python train.py --encoder_arch="quartznet" --model="contrastive audio-text model" --dataset="read English sentences (LibriTTS-R)" --train_examples=15625 --n_mels=40 --hop_length=160 --input="mfcc" --spec_augment=true --win_length=512 --tokenizer="word" --vocab_size=8027 --loss="softmax" --embed_dim=128 --encoder_norm="batchnorm" --encoder_activation="gelu" --encoder_drop_path=0.1 --encoder_depths=[2, 5, 5] --encoder_kernel_size=11 --encoder_stem="single" --encoder_widths=[192, 288, 432] --text_encoder_causal=false --text_encoder_width=384 --text_encoder_layers=8 --text_encoder_norm="layernorm" --text_encoder_norm_position="pre" --text_encoder_activation="gelu_tanh" --text_encoder_mlp_ratio=4 --text_encoder_head_dim=64 --text_encoder_fused_qkv=false --text_encoder_bias="none" --text_encoder_qk_norm=false --text_encoder_parallel_block=false --text_encoder_inner_norm=false --text_encoder_drop_path=0.1 --text_encoder_positions="learned" --init="small_normal" --residual_init="none" --optimizer="soap" --beta2=0.999 --learning_rate=0.0012 --beta1=0.95 --shampoo_beta=0.999 --eps=1e-08 --precondition_frequency=32 --max_precond_dim=1024 --one_sided=false --adamw_lr_other_params=0.0029 --max_grad_norm=1.0 --max_steps=4500 --batch_size=128 --epochs=36.9 --lr_schedule="wsd" --decay_fraction=0.4 --final_lr_fraction=0 --warmup_steps=130 --weight_decay=0.5 --adamw_weight_decay_other_params=0
Rows from block 4 of the audio encoder of a small contrastive audio-text model, named by matrix and row number. Rows with one number belong to one channel. Each number is 500 + 50 x the weight over its row's rms, rounded and kept within 0 to 999. All counts start at 0. Numbers have three digits each. After the name is the row's rms in percent of the matrix's.
After each channel's rows are labels from the 100 clips, of 14976, where the channel reaches its highest value: "loudest" is the band of the loudest frequency at the time of the peak. Only what is clearly more common there than usual is listed. The data: read English sentences (LibriTTS-R). In brackets: how many of the 100, against the usual share in percent.
# convs1: first pointwise conv (encoder.blocks.4.convs.1.weight, 288x288x1), inputs 0-143
# convs3: second pointwise conv (encoder.blocks.4.convs.3.weight, 288x288x1, transposed), outputs 0-143

convs1.172 071:506428509543504500522535493499487505445590451525502526570391405492507472477471450388563471507472446537499571482571506552508379447425549403545478500512538457490528483458493605538543535492422529547494582575468488481443551456529467515395489448422494569532445516411566431562494458557521487471413494476555507570536525520502466488495516560549465451308499501557529435510509531523441534465534493524437424521430362492524437522478531557475491
convs3.172 073:403491499520523439536456490556506439538512443535570512601520534444476503488449432415512535462522668506508482489488475449553526555524418485443552491478522480463579545449402518536459537471476488446505501531531446490440474487458451517535432567526540532619557484486569493434470539490498539526435539501496453487459559556546486393481495415468555566538544494499493499486552532456405526533517417493492505436467474464561524574573450489442507
loudest: 500 to 1000 Hz (44 vs 6.8)

convs1.265 110:531523417536544489543487540424630545471543526448556368599562437594450480507450520422573507538408476574548532421417565548578468461474473511504498482428489423388483467439458496465471542434465486442479547502454465517562592556446486498469456513501431533510432460426513418456429489533521494464552543551500535509440584548447569420431486531629516543413481543427537505529555486501537504450575480485518415540444445506526492490496586459513466
convs3.265 120:565524463496471461426514556528475536496422513486445449596488403415426469461452504414380579492507426436477497553555491533481481496447474524502395528416564379498447508461538521488520390485501477526462493552500511397532544493503552556534464420472457537617480535397515483490551514451459505475488435473451455490396483546440540447480587472466537475541486558485487446483476597556516519514553487437561416534424502602520493516486522552551425
loudest: 500 to 1000 Hz (36 vs 6.8)

convs1.67 118:535536465470480552581483549566457580487531464488442515520607506482490683485555492557487519469469433524498577490517482454565524454434450526493537550472419413509455452484541505590566507513539535493551487458536478566517519550537506549433561528536462443501472557459448586510463366492562543454586499479448557516570471512630451527502487437513489443409517477416542471543571461464532534450504525540408526573540541450489442438548558486402473
convs3.67 127:488457457523484542497588437542519502451556401450414537554454449491506484561488503430444592499546573435441532507541530540459432461494591478503584445441566571514500536454421560463522576565445462481536492502466503473498534522534510488468488553528607535556439459504537528593547622477552448471480472473504500543564572501479528498591539536548532547513445433477526591484545487505476512477432589566542526568508635538540575475500489607617525
loudest: 500 to 1000 Hz (30 vs 6.8)

convs1.173 111:406559519465594493508468450602484547485437445403553449600433488571519432487530508520497583530499615561421471469608589593579525641476503459513516481454591603566495513462445541507578588551518536420473552505513468530548529458491496554448513506472541533480633541433533557453499377464473535458505591545506481510483498454553522384508468616584505521513491499392510390418586587544509479503533471534431470469423470436539511587523499481477441
convs3.173 116:564508536469492490526553429533512537465472503551498518591443456503574416494388495428434443535460449500538422484500460500449466546523507428506527521500488533481493497430464464508516449450591535557592493445547565509517402503467532489495456474598460498473407504430428497518512537430485537441497615557492457426348463552507461516512400433431519490490454439512505466497522493484411490473564553455516493459460395486524455491466530479533413
loudest: 250 to 500 Hz (45 vs 14.3)

convs1.70 093:533485538388497459469546573550503504448523514519530557583549512430422528455438444573432545544528430446543457556567529546422459427489509497431509539548525569595489498427524454536439575526581558598455472522513493495527491488582452507478562496488523437535475445353521481509514394413551516515469503444432530492532429496538430477488480455503452506466553490516505516490476492500451553516448482476506484527450519489539555520460468471522462
convs3.70 101:578508467442549491550500514465462480630486476441457482525498549534530460489531456548567389563453518555516480482552479503545385499462499538530478625434651504507416541493442417487509467487517396483478508583520568450462374537491574564452470432525481518541471579535460555534520501476450488406394516489475516445467432488528511521462523586538517541504457556553426416467612488539585574447516459484479539542488510495434519558490559498354510
loudest: 2000 to 4000 Hz (33 vs 2.3)

convs1.6 087:504468522673522533528473441407420460438487443519428374497404486519515465524440441540511491516515515493553494432501551504540542460420565538426462425466550536513478576602490437544450506441564519461497525510531517462587509503528488564540467493542521484422508526453437507470536515521468530600523461448540415557519443554488540438450424490447445551447495457616455447446562398437534500464524570506551557489551594531479553390437503442536515
convs3.6 093:467527498600506511480531486586419531427558477527524594550498494513490446568520534523553505514513491540492426582528514472438483464518504461448554535574438485513533459476419439505506530499419550478513509398496532391520542520479479489463605591533571546455484487401493492517522516466529559497465541497441479456467488438544481513498487455512479467487492605566527449542461321564570519465490554428573539574495510545572550580455483492523516
loudest: 2000 to 4000 Hz (65 vs 2.3); 4000 to 8000 Hz (30 vs 5.5)

convs1.286 070:523578500543536484530459433510528456507496532520505522520629518349578489453569474472475556455542458591593498504521483533486447458604444508591470477392500551504503452470387470526495488518491505462470469450471475410431522401528578461474609528428479467554475458472582556594487499460506481516567496497535491389428540573528563421488471464429360559568453512467524560498500510518334464471529459534553490412518484409437499593582570493456436
convs3.286 067:483462457514406490527428422552493490466526515556470568496489512483561526371506539485546474449581533420473469483479589599588462389512504587514530439471481446474482443488407457458626546595635494408481499499530509487465412547499512414547661504553504445474539523433538462413451560551535484548470476540538507475419461563507512552478502445447495532401527487419520495542458541523531560564510512446508420519437497513617531636450437478432487
loudest: 250 to 500 Hz (47 vs 14.3)

convs1.238 100:505474443506557509570512485518491606461536524467478570527539557399512437525430548530520442429496471478503494476481543559509499614563587505477429429587546460517507518529493578595528485529409556541498521501457510485568466536547444522430424504483495437575496479514523503508509506558458556501541451466531493565489431446457429560629523536528503497436507448476372537553567438511619439389499510467508452577474536493466528426466414424501541
convs3.238 100:518464400499549543434482546538546470505467473441463414517476478463431511540471531521443522505536458549467475533542475482501500568514498625451537473468490593516460593553468481474456442538471531583589486428496508430488473500549447418425534399526510449550550444491462485552463539476448463442486536462569479520552421414523524522480458433521542520518553482536445587471509550526614496427464548489506497458565368394504512532597534486579462
loudest: 500 to 1000 Hz (26 vs 6.8)

convs1.111 104:452551432586437575474500531475518509433546516467519505440539504592463461553458549542538505388517523504507466459477462462456467519577475585353537482460487519479527506501518545606468446626418547518510489400552526559457525429449496521392454492548506489513547532455519478475478473537545474501502562504449548478481480534569553517491449513533538563376567514463508481512568511515522554428577478599451549489532528434505498453519546472508475
convs3.111 107:441602458493454404423454505442516574461491446499577449548479421454493490486500579634483565454461519466512397516562500482485498420515462527454560425493495456535521597550451589487509546470420477525518419462562425515620455543540503408439562402449444516453575467571578524525562420539466464446476517534479532540509509479393490584429471472557518473443432549517526517591515462458474455410455484518583382447565578589512489467498464446511463
loudest: 250 to 500 Hz (34 vs 14.3)

convs1.68 101:486448430532561530586552520522531473374490521497587519546699403499495473545447501494552475449530507504459469531567474546618497590431490479517441487539563466449536532564518514478538471359461404521575549485456476458491582473519487446568530543413472492464451465555466515435506431550569469494416438488554507561498450350526532495470527553466510442353475510573465461501508495486451471375437553505431412534481476438558533557524542397546482
convs3.68 087:502443475474467475413567481464516460556438530565515464589512487483552557554388505485515487544511471473496516388451536554483399511526522425615579510511518497492372487585528569437457535459516522562432565564532466487596502501444449542510491486489574538497500489521506448534510455521452489515549465443403555469476471497511528479493535499582467437472443477456428479595493546536469443536455444481477487482417445546526476505487552510498506
loudest: 500 to 1000 Hz (31 vs 6.8)

convs1.258 112:508445482480533452564509525502381440501533528577516559569460489519436536502434478511495437429531519536555568495499420399521489542445460632435625516486514526426513507466481530530454437484490521505501423527508450582454452539485528540476547472448441590491482503551512534428519541508533510439421537569455503465482554515358573534516470587509445570473526567494475422488522548481475570447473457536457515550421492433360497456521502533498495
convs3.258 106:546505559447482590406473468515521481540502541467479573502502481525467447477493520478465529523555503522437503462492534436524439498427502510464435509491429461549405578465533478535504500412495531453536437515439465457429535448479511528470501421529540482474531449546473556420528546459571493427511426443433461533523587451458423558386400455541457457555481504508507541479476415575586449529449484419570470511464565502495463542505493485459607
loudest: 250 to 500 Hz (42 vs 14.3)

convs1.152 106:423497449525562529572413535377456476467474486514548527487598549467501458465521460490556511529505557564546481451386509503450536431422455490535541469552469455459471533481477459546424441518461491400526540441533521546443576391465442483456554562531565474473493471572509577565495570526568532445638508513500509499543516420590628405582518506434525496445470485473449481482513475477520525657545558442546472477548501542561484563564505485532439
convs3.152 120:419458484507460505491549428518460502484439516457543398575521498557515497436611503530488475525478584518536450457405500597488507529511522456437422463441421449551454545435424533468515426539543555580509559516487499446528470545521471588582503429467549474472544509456498458486487527551437518621453576547534495484478424475458484474492476627532471510463465468540460486545517491508408508527422461562618541431468519583440441614566470457426509
loudest: 500 to 1000 Hz (30 vs 6.8)

convs1.182 087:460434516573472551475484508478499507525484487455491526597507477547469551460483476608504512530477619477558439519484612507436513526579505598429460529558515505508418501639545531455502513520496429539562481494532530399448514541490417601509572493509479416532485478573569569526566492580513430464492544473557370564528506453495488443530524449461485487505501508503496586446506549466495405388518467611578504568552482535487523433368527474565470
convs3.182 075:505449466493506501511518610504460527488497531477478597408537497570509480522566452495478503400568466490508516559502423475503591508475449527571472441610448529478519552476444574469419493473596602564476496530540551574456552603567485591453604526421419559520503525481473581463490462559474431530441516538523466472427465536426471542510394524513455425531534441441510613452531517551504373469492523588522523453477401525548510447529534537478505
loudest: 2000 to 4000 Hz (77 vs 2.3)

convs1.97 104:489474415539473483430524503455491454476472476460522604458565466446446392490436454486494585515653506494486494540492509504538540543394516507395571543392514487518567490605402528462530481484406463476566435517525437507510499429589447408578392514473521479513500572572469592540495463429408579500483492475581392521475484520543534527580514495532520517457540400548488567513491439491480509500537398500481510504545579514491541456481545478627553
convs3.97 100:485486583485518466510455494549426502480499485511515525539438553524504472418533547546518523487542472565353451478509438409501581468477512550474416490563507471565505448395577583567409503550441534465478521496552559540453544488501371504327568501551450460473476524517519429469486532524536496395492516446482440466518500528549516552408533408502520533565528497570503492471553560441501600419556517345461498523539546509529487510487439539560525
loudest: 2000 to 4000 Hz (79 vs 2.3)

convs1.66 091:546508564490447521443517469468416494529582499586504435600498538555440483502466569429487561520491484464431559586449471480483547366441499521396451574518469486510506472556472462485506518618497548534457535519488570464444436487435507480526576512368485540518545479455522440514435584554527455553494602509493456532520498566472466577475498583398523514499507567532389491464573475502356483548521520531547512455529554489485511432476556457486432
convs3.66 093:417444493452422478357424517507529432435518491489489473426517522479422520440577468433498508451508573482581500545524469386534511478507481466533544496496554469445497459487564523532439556464461571474447524553538467600499563509480476594465398538520481518511550478450450576472436502620601464462460436447463517484446627553546494489536516560494497448501510447413444366518522599556466581516478531450499518490504474466454410523423478519628552
loudest: 250 to 500 Hz (40 vs 14.3)

convs1.15 092:567474504588445496488476511600383513423517604500478456451513460498409477499465488368486488508435430509464555427511492438464455519488528537573454577520525499468471516434450424520486490502566525448477581407529487527488567551541445493553549421404468598530412479473524531477479428402550524573564513426427640489429482491451575590449587563459590533479482554491529485525505581492455484556507478493533476566554480571530580529560468514427509
convs3.15 084:574471515494439528589469536527484467562582591463547509484489466518580525453542510452547513476433542547460370522624520472501522538538544420650577502481550482498535471537470508543516535455401442496501424429531562494406451568453499525451499483507411456488512398449445467500518465490493428611537557508485582454615525561563556388479479570447475517443503423512499592434448501496474451435517492553537496533525460508518536479461463457471600
loudest: 500 to 1000 Hz (35 vs 6.8)

convs1.220 133:465448454528536474509568520563415556554609500564377560591453479502462439529578526454482554448648574515399517537474517527575514533417513433511511469572531481386570485510527462451580560514513474513383516567529484545529540494547459532554509463531493482493504537414462396515486449507480463529411494443512463610463422541506482453512544560460482470384558414512436490463510435498496521465570513409396482521455481291530465501493569510505544
convs3.220 127:525582506493535460457544483536452502555473482487526494534460425492560520526524534508527484449566568441481506447512534470516500598418503553550451496531462495552521586450343510582458576517530546404472453533517514558401468489503475423446535540510521560511541440589476461534527520478442471504500476474578459605544524550512460416447515586472474515485533573571483474499474423498492501458427433531444488338512571423478455457527518515464528
loudest: 500 to 1000 Hz (30 vs 6.8)

convs1.118 097:474466510605518471438532470430427450473531559436433485548545464526502477562547476448543454496468496520363521479397621517432518419415526489484564558427513444475492569421456519476438452439506507421526530494487491488515555522428511495485497546462474421474478528604510596500439448488527501516490435532529530500493389495519531392512472491499491450443510478523530502512558522496481579539474587546549527551382481497539444643468452533487483
convs3.118 087:453459461538545556539532512463453407530568429503545459590548477574567450467572549490447504534401462476448435527590464572545504430618500458472582489568455534428532570480546429526602569547571493533512478500476533555516469577586474466495477502485543500435447544523517499372545536561449465519548538425476470490516446466497513491472504571500421514463484450439484524527529452409458481545505495508492589498435503552485545402468514517461503
loudest: 500 to 1000 Hz (56 vs 6.8)

convs1.104 109:468518513438493519479530473571494533482527522425490503475553547434523486497479414375491458401498511529575447535546432455525524565535439589535397469440481499428499501464469493541579526483358545455506507487562529503354488440546485461471420504487468468488528540586548521536514551403554590491553529500400513483604453538483530599447568453502481491487478513545503471511476501490549371552490403594566518502525426520533460437486528453568501
convs3.104 108:456490420416568434530445553473447520521506545608504466483435481530491470554466483483494534466568494484519488471500551479392418497478503480470545458471490441517472523450524530495488552471389533466441551581513514506492503465494523534436531598489425410516522515565610482435468497477476476432501634516476495563558532444398501468451444591509534539479554490456531529415524490485545502472483546488528520520420560471557544512430452428582524
loudest: 4000 to 8000 Hz (39 vs 5.5)

convs1.234 088:463551583501455551483616490505512523494500480550541447565438533503457505559528588590491548551605531550420502531491421548380504414454513445533499423450600487591447538573474492508530544532540495387491497470540550480552547349491506457507413516552520496519463601562483553478563559501418464510559437550534390396500519481475386507474560610484478492491506486488558521538504541545428511550449570506432454518463575573612451434524446475521499
convs3.234 085:395550516494501470459414555501450418490602557517510421456507490521519501479537557550501559501528507546469462474575519503528492533465450551439511535439434433500507521445554515449485536540409491456482538478409483481486588499520580469490480511490574513487487560516568491514463445495526577521490493526530472488561610386506428532469377623540416546512444498561478549553486516573501601441465504529554405547489551484503534506465438498445570
loudest: 250 to 500 Hz (44 vs 14.3)

convs1.78 086:480487486517580459398456478588417460486456579431499535608557427541559470481492493405464413452400582565436546344460580438625438478497489512485416470509521468488581439486434490478432500464499481531522525493445513412397402454494505453479589475460467594490499473591532481442428480493476473452507511403559668582488464491499533432437468480482557545512529493487480519456540501446496496632436484486471491405490440481485532700477587504477502
convs3.78 085:413459492505466515413512523541478431421532497551562557519496476494490567538523495379455580552625591541517539492484556580549627499534467524455545496429475496459514455389644514453532465506610518646428491461471486547456454431505521503505453506498563495524503486492544516448486431540496533417548454487486469555591536583469425515429467505626545529495464523469530557621579613480480461513474485533444503492509526476486486469514512441567451
loudest: 500 to 1000 Hz (28 vs 6.8)

convs1.230 089:537512365583499497544558501570341564604507546482550531562477563508516581545554499554491433508557488410481603505525457511454526490391477505391524490444411524559504488430656550501603543528536565470499451450531509524507493469467516571540544523531395459529437489575518554484423460406484421524492544479499346472520513481464463573510499416519468570519493516493485467504520521537522494464537495434487412472436534560491458438435537491553538
convs3.230 096:550474338466453486516514505471538487546549465509435556431489523513487549557539487497549508494528512548503516535502522535506536485545505495456518419409573496522446612530428508483505471497522480561480602408467527484505547448530519386472368484504552538479503436457563506550512501434546502434567550511480515494484581544457539488483495431499569571555410666380519525342489552473494543492435464500457564543465469527575528420448605518483516
loudest: 2000 to 4000 Hz (56 vs 2.3)

convs1.181 100:501496486486616557453501627514637499563514474528549585577524498535458528469486497523456497490394492598492481499537606496517397505491518491581488553522513498479496501531488534441433491470476487512472532554407436446438585525531506567507525549531489536501530458493393529457344500507508470484505486499568451455479510560527568455510406490463440482424540439460434473472517498536486410465599507521511503530444448425579452467480581457388469
convs3.181 096:470511490515469442535522565551408569555487490465461529455465492504448505440414367463459519432456409520499443476544580482410296481479514513491549522443485467479454472445463543505513468474545475519504490540443539475530525459435510471544518507466480537446500461476505460554459388442540376467472434450439427543478491473496514434402409503517388473445458518568590541399486472433459422514462511483522476480447452497507420523468500530481489
loudest: 500 to 1000 Hz (33 vs 6.8)

convs1.141 087:448548404517430455517563407534479488462467435535448525483572420481489517532528448488482451449516425599443566508508526551558568500516533509519566564512495509535561539575571439455412599556524488504405436544502403575535461523512589473488495505481499438470529542443554514439572467512409495560497495430524477518533503491531493479529567526529521488478522491491467523524474549466461427513446531458480479452444486413522460590489515435500585
convs3.141 087:463426518470443442453396440537455493435504486572476528492484492529481431375515563581613502458458520474496484457508500508495519568530495461477479496452382499579504477440444546509443532515503449392501509573517461467579551467494421436406542512487511504433549516352461535409437366513523510408422532472485499403487395468508537568461433569549444515430491440525529515529435439412503519583481492525538501494560517465469430493543577426549538
loudest: 250 to 500 Hz (35 vs 14.3)

convs1.138 109:508498464499449543628494559459440460509491463574438510503527514454502536415576453418481447529526539432452500506494432524557516519487483413418549556578502589512481501526416366555585480480522592510478497518563550556525529527472472511448562429611503423505476470527548570477419466518559543535427453523511459498530502597508424546518371471463537490507504445590503516553559531464514453431517545487505509506535474466463425406508482546626521
convs3.138 100:443485527495478537399578555448506442533482479494506511489457485487466506547539503483482564497572484588520497534474438519603484521526477488555567456509528587497528446537491555512455435481483364590531542590487518513557513505445537503576552375523481530568511520466513556595524548525458569403471504466544531561477480470540663378560475437485508433488497535623498536526492551529512390594471579589531546451433524571453469540495396473496578
loudest: 4000 to 8000 Hz (97 vs 5.5)

convs1.199 117:506553481614519516550491517477398491475558533456504449550482461420485435481526463519490469518510503540524500531569484530600494519468532469467438464541513607561483491489541574493432504523516326487457454465436500513489531564465492565408487562476468542514480525511491526317536582532517432495610480538504553554491544511534552472542480530461488474427509529455481575429564572482572472566529530530440373505481511530566512490497472602585474
convs3.199 118:503515476433565504574484435561523512527557432592448573528526486538553487487566479539596523491478530444570506501501457484376557585478525505444409457447495508466527453395573493643495551522459549447451465590540451539474428536554544495371502456535529529472402560470466476535540505454486501464408523500560502445536430557527490446471457529504495510501486431497572540564486489481434472410572503508436511476517505533507474506478393582572577
loudest: 250 to 500 Hz (36 vs 14.3)

convs1.142 098:526528468544470510394545534594416477402453550497443511445479529528422486544528521495540470516563457515546521505474447495496533442507550481405436462594536509472454496496539442523421484511445532540405501532552560509469503476472395504541476538540417475443476510595530531481514525420499512485462473509467603530475615566605539622428549528556475575299493504528552516495543507524532426510542535501464490544514480451563601607497481470423532
convs3.142 099:440522435496491543533482472434534410481424402457493530412433527482471511450528490532501434496512469581516481515551522543535512583497475607508506572543435547518582527558526510425504503522477494522489489517459528475439509470531511466571572543416543505528505468581547561516492485566471560578450471532491534666490519446483548495524542583512498510500542509456499581533505595467490538504439475577491539461444553457486528564555468574558511
loudest: 500 to 1000 Hz (37 vs 6.8)

convs1.61 124:434499539448537519540445401484484533490482509551517411587484436474518539444446477472543433442548552578508479501569529559526535542487496496504517502541525595409475491462473600483560536552436552502440613498457451536467515543393545476457448556532449545459508519555544571370533461523385491573381510592440479532477481556449537454397553545467448502502472481505543463453471558520539581457465550368547530517478456430510530469544464518490515
convs3.61 127:595548466480527519581498501429497451520413555468444494480390503514454436578421497525466494481446466479411494457483504512415423505566435425473633525445585474467508558561436478515582522356411514510492523472549424470503496452544517500494389400468446573568509467529514464511443417439405513419606436439525489472499455509509443519447437493418480517518496516508480505463438559480521527522523523525457567510416454561520589493454457461463567
loudest: 250 to 500 Hz (44 vs 14.3)

convs1.20 081:645557445440525578486547476535586568540534493467517575530557493492441507445484532591547484474421554541469487442398578512422506433394441477470594491479549488506536495458447513516344534545522605509521455472492474521512438487504570495595488533511427610528452444468571516570512533443439541529516529544590598551491546449466564578466443530459487499482465503455494467476574587492449475588418497410518491445490499493521428494475431543490465
convs3.20 084:466422596487497486432450536567503519467459466462530591580567479566522414452530632446557512454555528604474462458499525584555617526542500531496532548587537504469555551510425510405513539519559418455543524484637526496417480435544476487482443476525526446531530503522511543523517485520499591384407446452549550508632450499473474471425549534457561488524522532468474517470471498517370537471543556556484469482442553535562527440554462476535442
loudest: 500 to 1000 Hz (27 vs 6.8)

convs1.43 094:469510538474476486547577505516524500467604527469536450576525511549497501471533513407563496583610516541447507511527472516561466516503512495493547411516448490523511480513509632582566501492528492494526546586517433535526483643492431369490539412510527572485490504502471565519543473472458576505502541466499606527439419556462442437520555496432463486497481556436449481538625436540513378577511487557481555515497611568438501506486475500508561
convs3.43 100:448490491499535547535589453524570463520489528437547509483443540515414598549546532508547439486437440491474483453511517562580545496469552523587469539497480538444383435531441383463532638499535481441531563475523480511559506510556503514548466531571476530583513492563474529536533526437496532468470517519491513381465479515501510437524668593527483469411520447460591525484557451492536498541545506531445559539469504433481594412525456455468537
loudest: 500 to 1000 Hz (25 vs 6.8)

convs1.200 075:478484453502490524552542364568545561474549519506393589581449481520499561535482489486394587551509581545482457517496527495583505513479498476567411476487462382479547456531599386468629563478543512548545434519457499495525546562477440458435414502509496495508405545500483433616497508508498526473548579456563483453564567511430495430535483557468522472512555543418462460580451441457509512511540533478454468491493522520502472587525636478503531
convs3.200 082:470569492523462520449528527440593472573543549520406414492562545490460437543497515572588412494505512460532491436476527512508473463539553510513534519468511424471540487549637453451503517486499431453478420467507516494378478456563492526556403535453439520439531529520448452491491546517496475499470473404545532522466428549513526574532476518465462492564586476521566515487583495548449506578554444544449478547445467582509532516417407494539508
loudest: 500 to 1000 Hz (36 vs 6.8)

convs1.244 087:627521481495473518522540599482448506528463575514428482515585516399497560446508531520479475484488505547422484514435564468519514607404458454412520502597487401406479499403504479541527499589524485482584521498544492527550477383541444474586421491500486425485478575510454474462459449400540490493374434497475550524433529516468466422505521469518483447454498480498328505507466445518443561402574498437535473473568458540539509531483520472528607
convs3.244 083:493504494522468505576487448434585463490447509527481506456521492497477490585544428504508512479513499546490556413467467475574428425381503544506575477449537459444521516470536438459391510497605499575505529568536423559507492441608454524467375463533501511532519384421510513555472508528442521471433450590527551502415545440548519495521441508485478472533534439463530349501525511413437496438574520568418476468514604452566485476512407513554386
loudest: 500 to 1000 Hz (41 vs 6.8)

convs1.179 101:446570431477469431491518445514531489566488495564421576461522472494459656375492512574538519595508541500492560510518542510525470557505455515464560548453489515522510483553446429493610570583495484468509458535516540590531450391530548575475492462573455428465435491504426540542433414490569467528547409475536452500512479555500497404548577530578560522431523495575467530476542572516328470516585534551550484500487473519540438563460596504491499
convs3.179 098:508481417547474518460545574491463506411437472475527415468526558531428406485548477499499504486445515571556576500511520476638538535435469442473443574500430471468462476550545483469438500463436439510551448464582534524461496522460493499501521482538444547550504451553470574457482500456586478607368468481551582508452634493543425454526536503528430439398466464493368510451452521502477421494502462465488427513410396510478523518441495631587427
loudest: 2000 to 4000 Hz (43 vs 2.3); 4000 to 8000 Hz (27 vs 5.5)

convs1.159 110:556446478708516558507545434422510515408486553442444513570470471549549552449432582480477543517606524495440523512531508499529437538573540478460507483495529503538504530504476521478597543597494456487529459519517504468488378371503472432498553507480501500518568526522555499453572586474560586542527485519488490536458456548526523507508490472499546496441520474483394470545569521473497375532610459477458431506466530529560515542526554452489508
convs3.159 117:543545485472498587528492578546587534612530461476637546573491524460522481400482458483514491460636475468440413494575574509563444529568507516528542480636582506455508539539540516505549541486404383491538465479488527524535501559611512482586510512568502503518556561528620471591501474503377495587482492476572515511467496470543502572526553422485522491499522616542510598567438581527521514581539480574412547487444527606531510483554546534559470
loudest: 250 to 500 Hz (50 vs 14.3)

convs1.226 101:448446533575524503587443491427608514473550477506520483507572526453505478541496479452486579489567518499577529534503434547426475402466557492508455551496548468545522467474468461458581552422510475517502493431486414577562531616509589403527392563623458481432480467588472534451497503562468507518525491546483500468518521482459425429531532555543500587576506557483593512507462422491583532427528553405467464499432517524516497488514435498556433
convs3.226 095:487561477544441526492496538417388552414536489545538458519521442470429471535330500472465447404550534478363446566552507514505444517536513463490503471468473528462444407514564451480464484546483473449532486582430474574440585486540576516512471549642576465454441591438532507434530538427529380373492578457483472507473517546481478441515532543431488434507484561561457457456523452403516502538499428509538512461482507507506475523452415568503603
loudest: 250 to 500 Hz (33 vs 14.3)

convs1.188 114:457500500478343470484493511499522514516492553515421517451471556539463557540616550488519418534570485520513454511374459490473447497547512477472550523446520495488560522425492510491438423471501508506432502496545519573490573427532501431436532457512381410488491494482497478461502507507461573473556440537550476516523487550528542554450595504510596475431427479550472484510498475449396421536522448438473551481575568490582449485495432410561477
convs3.188 110:570525457496457493522454611471587528470482414521551534495464504467485549549535556467507515413523470511538526457552596512489472533619546552583491429513557496546580499602531528511514630537519566502526624519521525589504519557532498503547404568483520448441488523481501494521511503490565494451548590590598499530418559420505485420546487559438412466559531557468528502500507570510505533487499514551519548493546519504470429506577490448492573
loudest: 4000 to 8000 Hz (95 vs 5.5)

convs1.178 114:452443396486519478572550481530521522514482527507621528399544586518529469466577454434451512515668427466497522466479549547558623522452528549546568595511441415523533508433596552458551520482543497526527460510525482624545496534573502417466579585451441468454475498377483469528504479574405498440513457420550398486501416486585624482419590470467549512530481466532450485457585547450502496577537452455509449460446460566593559442468460446562442
convs3.178 115:503499540561553535591498467524565494477505501482489538495514438515590483506523496453515539567516541612510517492453465450494539526548509548450512553408519610534445453444566462430523500529499532437542576485442488478555490511528561514491487543538510417454533468504431505490557524565415567383460566563462546537472454486557543485523534522480446494495519613601545571485511465526545566435523496396482548487587545520517573438397555583432516
loudest: 2000 to 4000 Hz (74 vs 2.3)

convs1.270 091:532448527429520501575500427471371471427402538442512552497475476555465434529554493526521511555421505531533511499528497543556540568496447516477477481524508516468515464526381502468445494547572518489573481535539437472479463434504459515535399457519477613475478422461445457464472498494499519612407491439549546529501499562439602559549448448551511372611450544440547452430523472463610498430566481545462520575572482523535529417512542460504540
convs3.270 098:504441497418510523581490492419532515510528416530499573577486442527593526527492579510466514511526535573471569520538527546448481541477550472580470532490442495486519449475470431444591463535589441558476408579527543475477497522491525508536372474543631622482518516515481509470472545527559386438455427484539503476538443467465506478491383505498541584476487608513505448418528614421531509583552479551393425554600558513571441414506442458399571
loudest: 250 to 500 Hz (36 vs 14.3)

convs1.266 086:462469560498451599544490490420544477465412494513455467562595540554518406571512491524526536466447440460504541510500442509504426564388489479503561503655464488473480615503515516525518511571535433464494537454552515527487566516406540413577573464425417537521467586557529468472546521566598485516483439438461506530520470399515449515448433489415528437476443476543492565540515518474427441473474597507449487546461504538545502470434628516494574
convs3.266 071:503471550438511545521491454578495476510496508474545497490560578436544487508517571477454504458543484505474454493504412407551502479473483534497383451481494437525603481580483552434498525490457396486527530509438565592480468590525498413527441499520474465505449545553522495500513394488438559527373562532472387485451488471522433520428355593422475554517527452406448470512488547448588514481552533604509499427473569473496481487425486507494547
loudest: 250 to 500 Hz (45 vs 14.3)

convs1.287 088:533518522476602515512441466483401468560594505507624500503461500536557410511373471480488485563608593434501569522531584473499470502428464493514504438469469547587466492485389539448439511483572511527598458464512504503486519523461522531502503466497491418526529436491487516510418488455474482474530409512490416525519579515374534606528478544511481520557481483525526531623569481529533488531504489462492482536536460386489472523565542505481513
convs3.287 088:516481505496407473460558386433525452494463467523420515469525417449482517518479539488553536467488387453482515498522526654452519531533491558521537498420532448490526389387581513499489533445531522382425480468516469514479472488483490456498598521509444548458463403427464534488502477462560507543400435568550569548531515460534564483487501527468491468536512448469487489575497571510453393458469526524469503457466435588518504428452458395419493
loudest: 2000 to 4000 Hz (55 vs 2.3)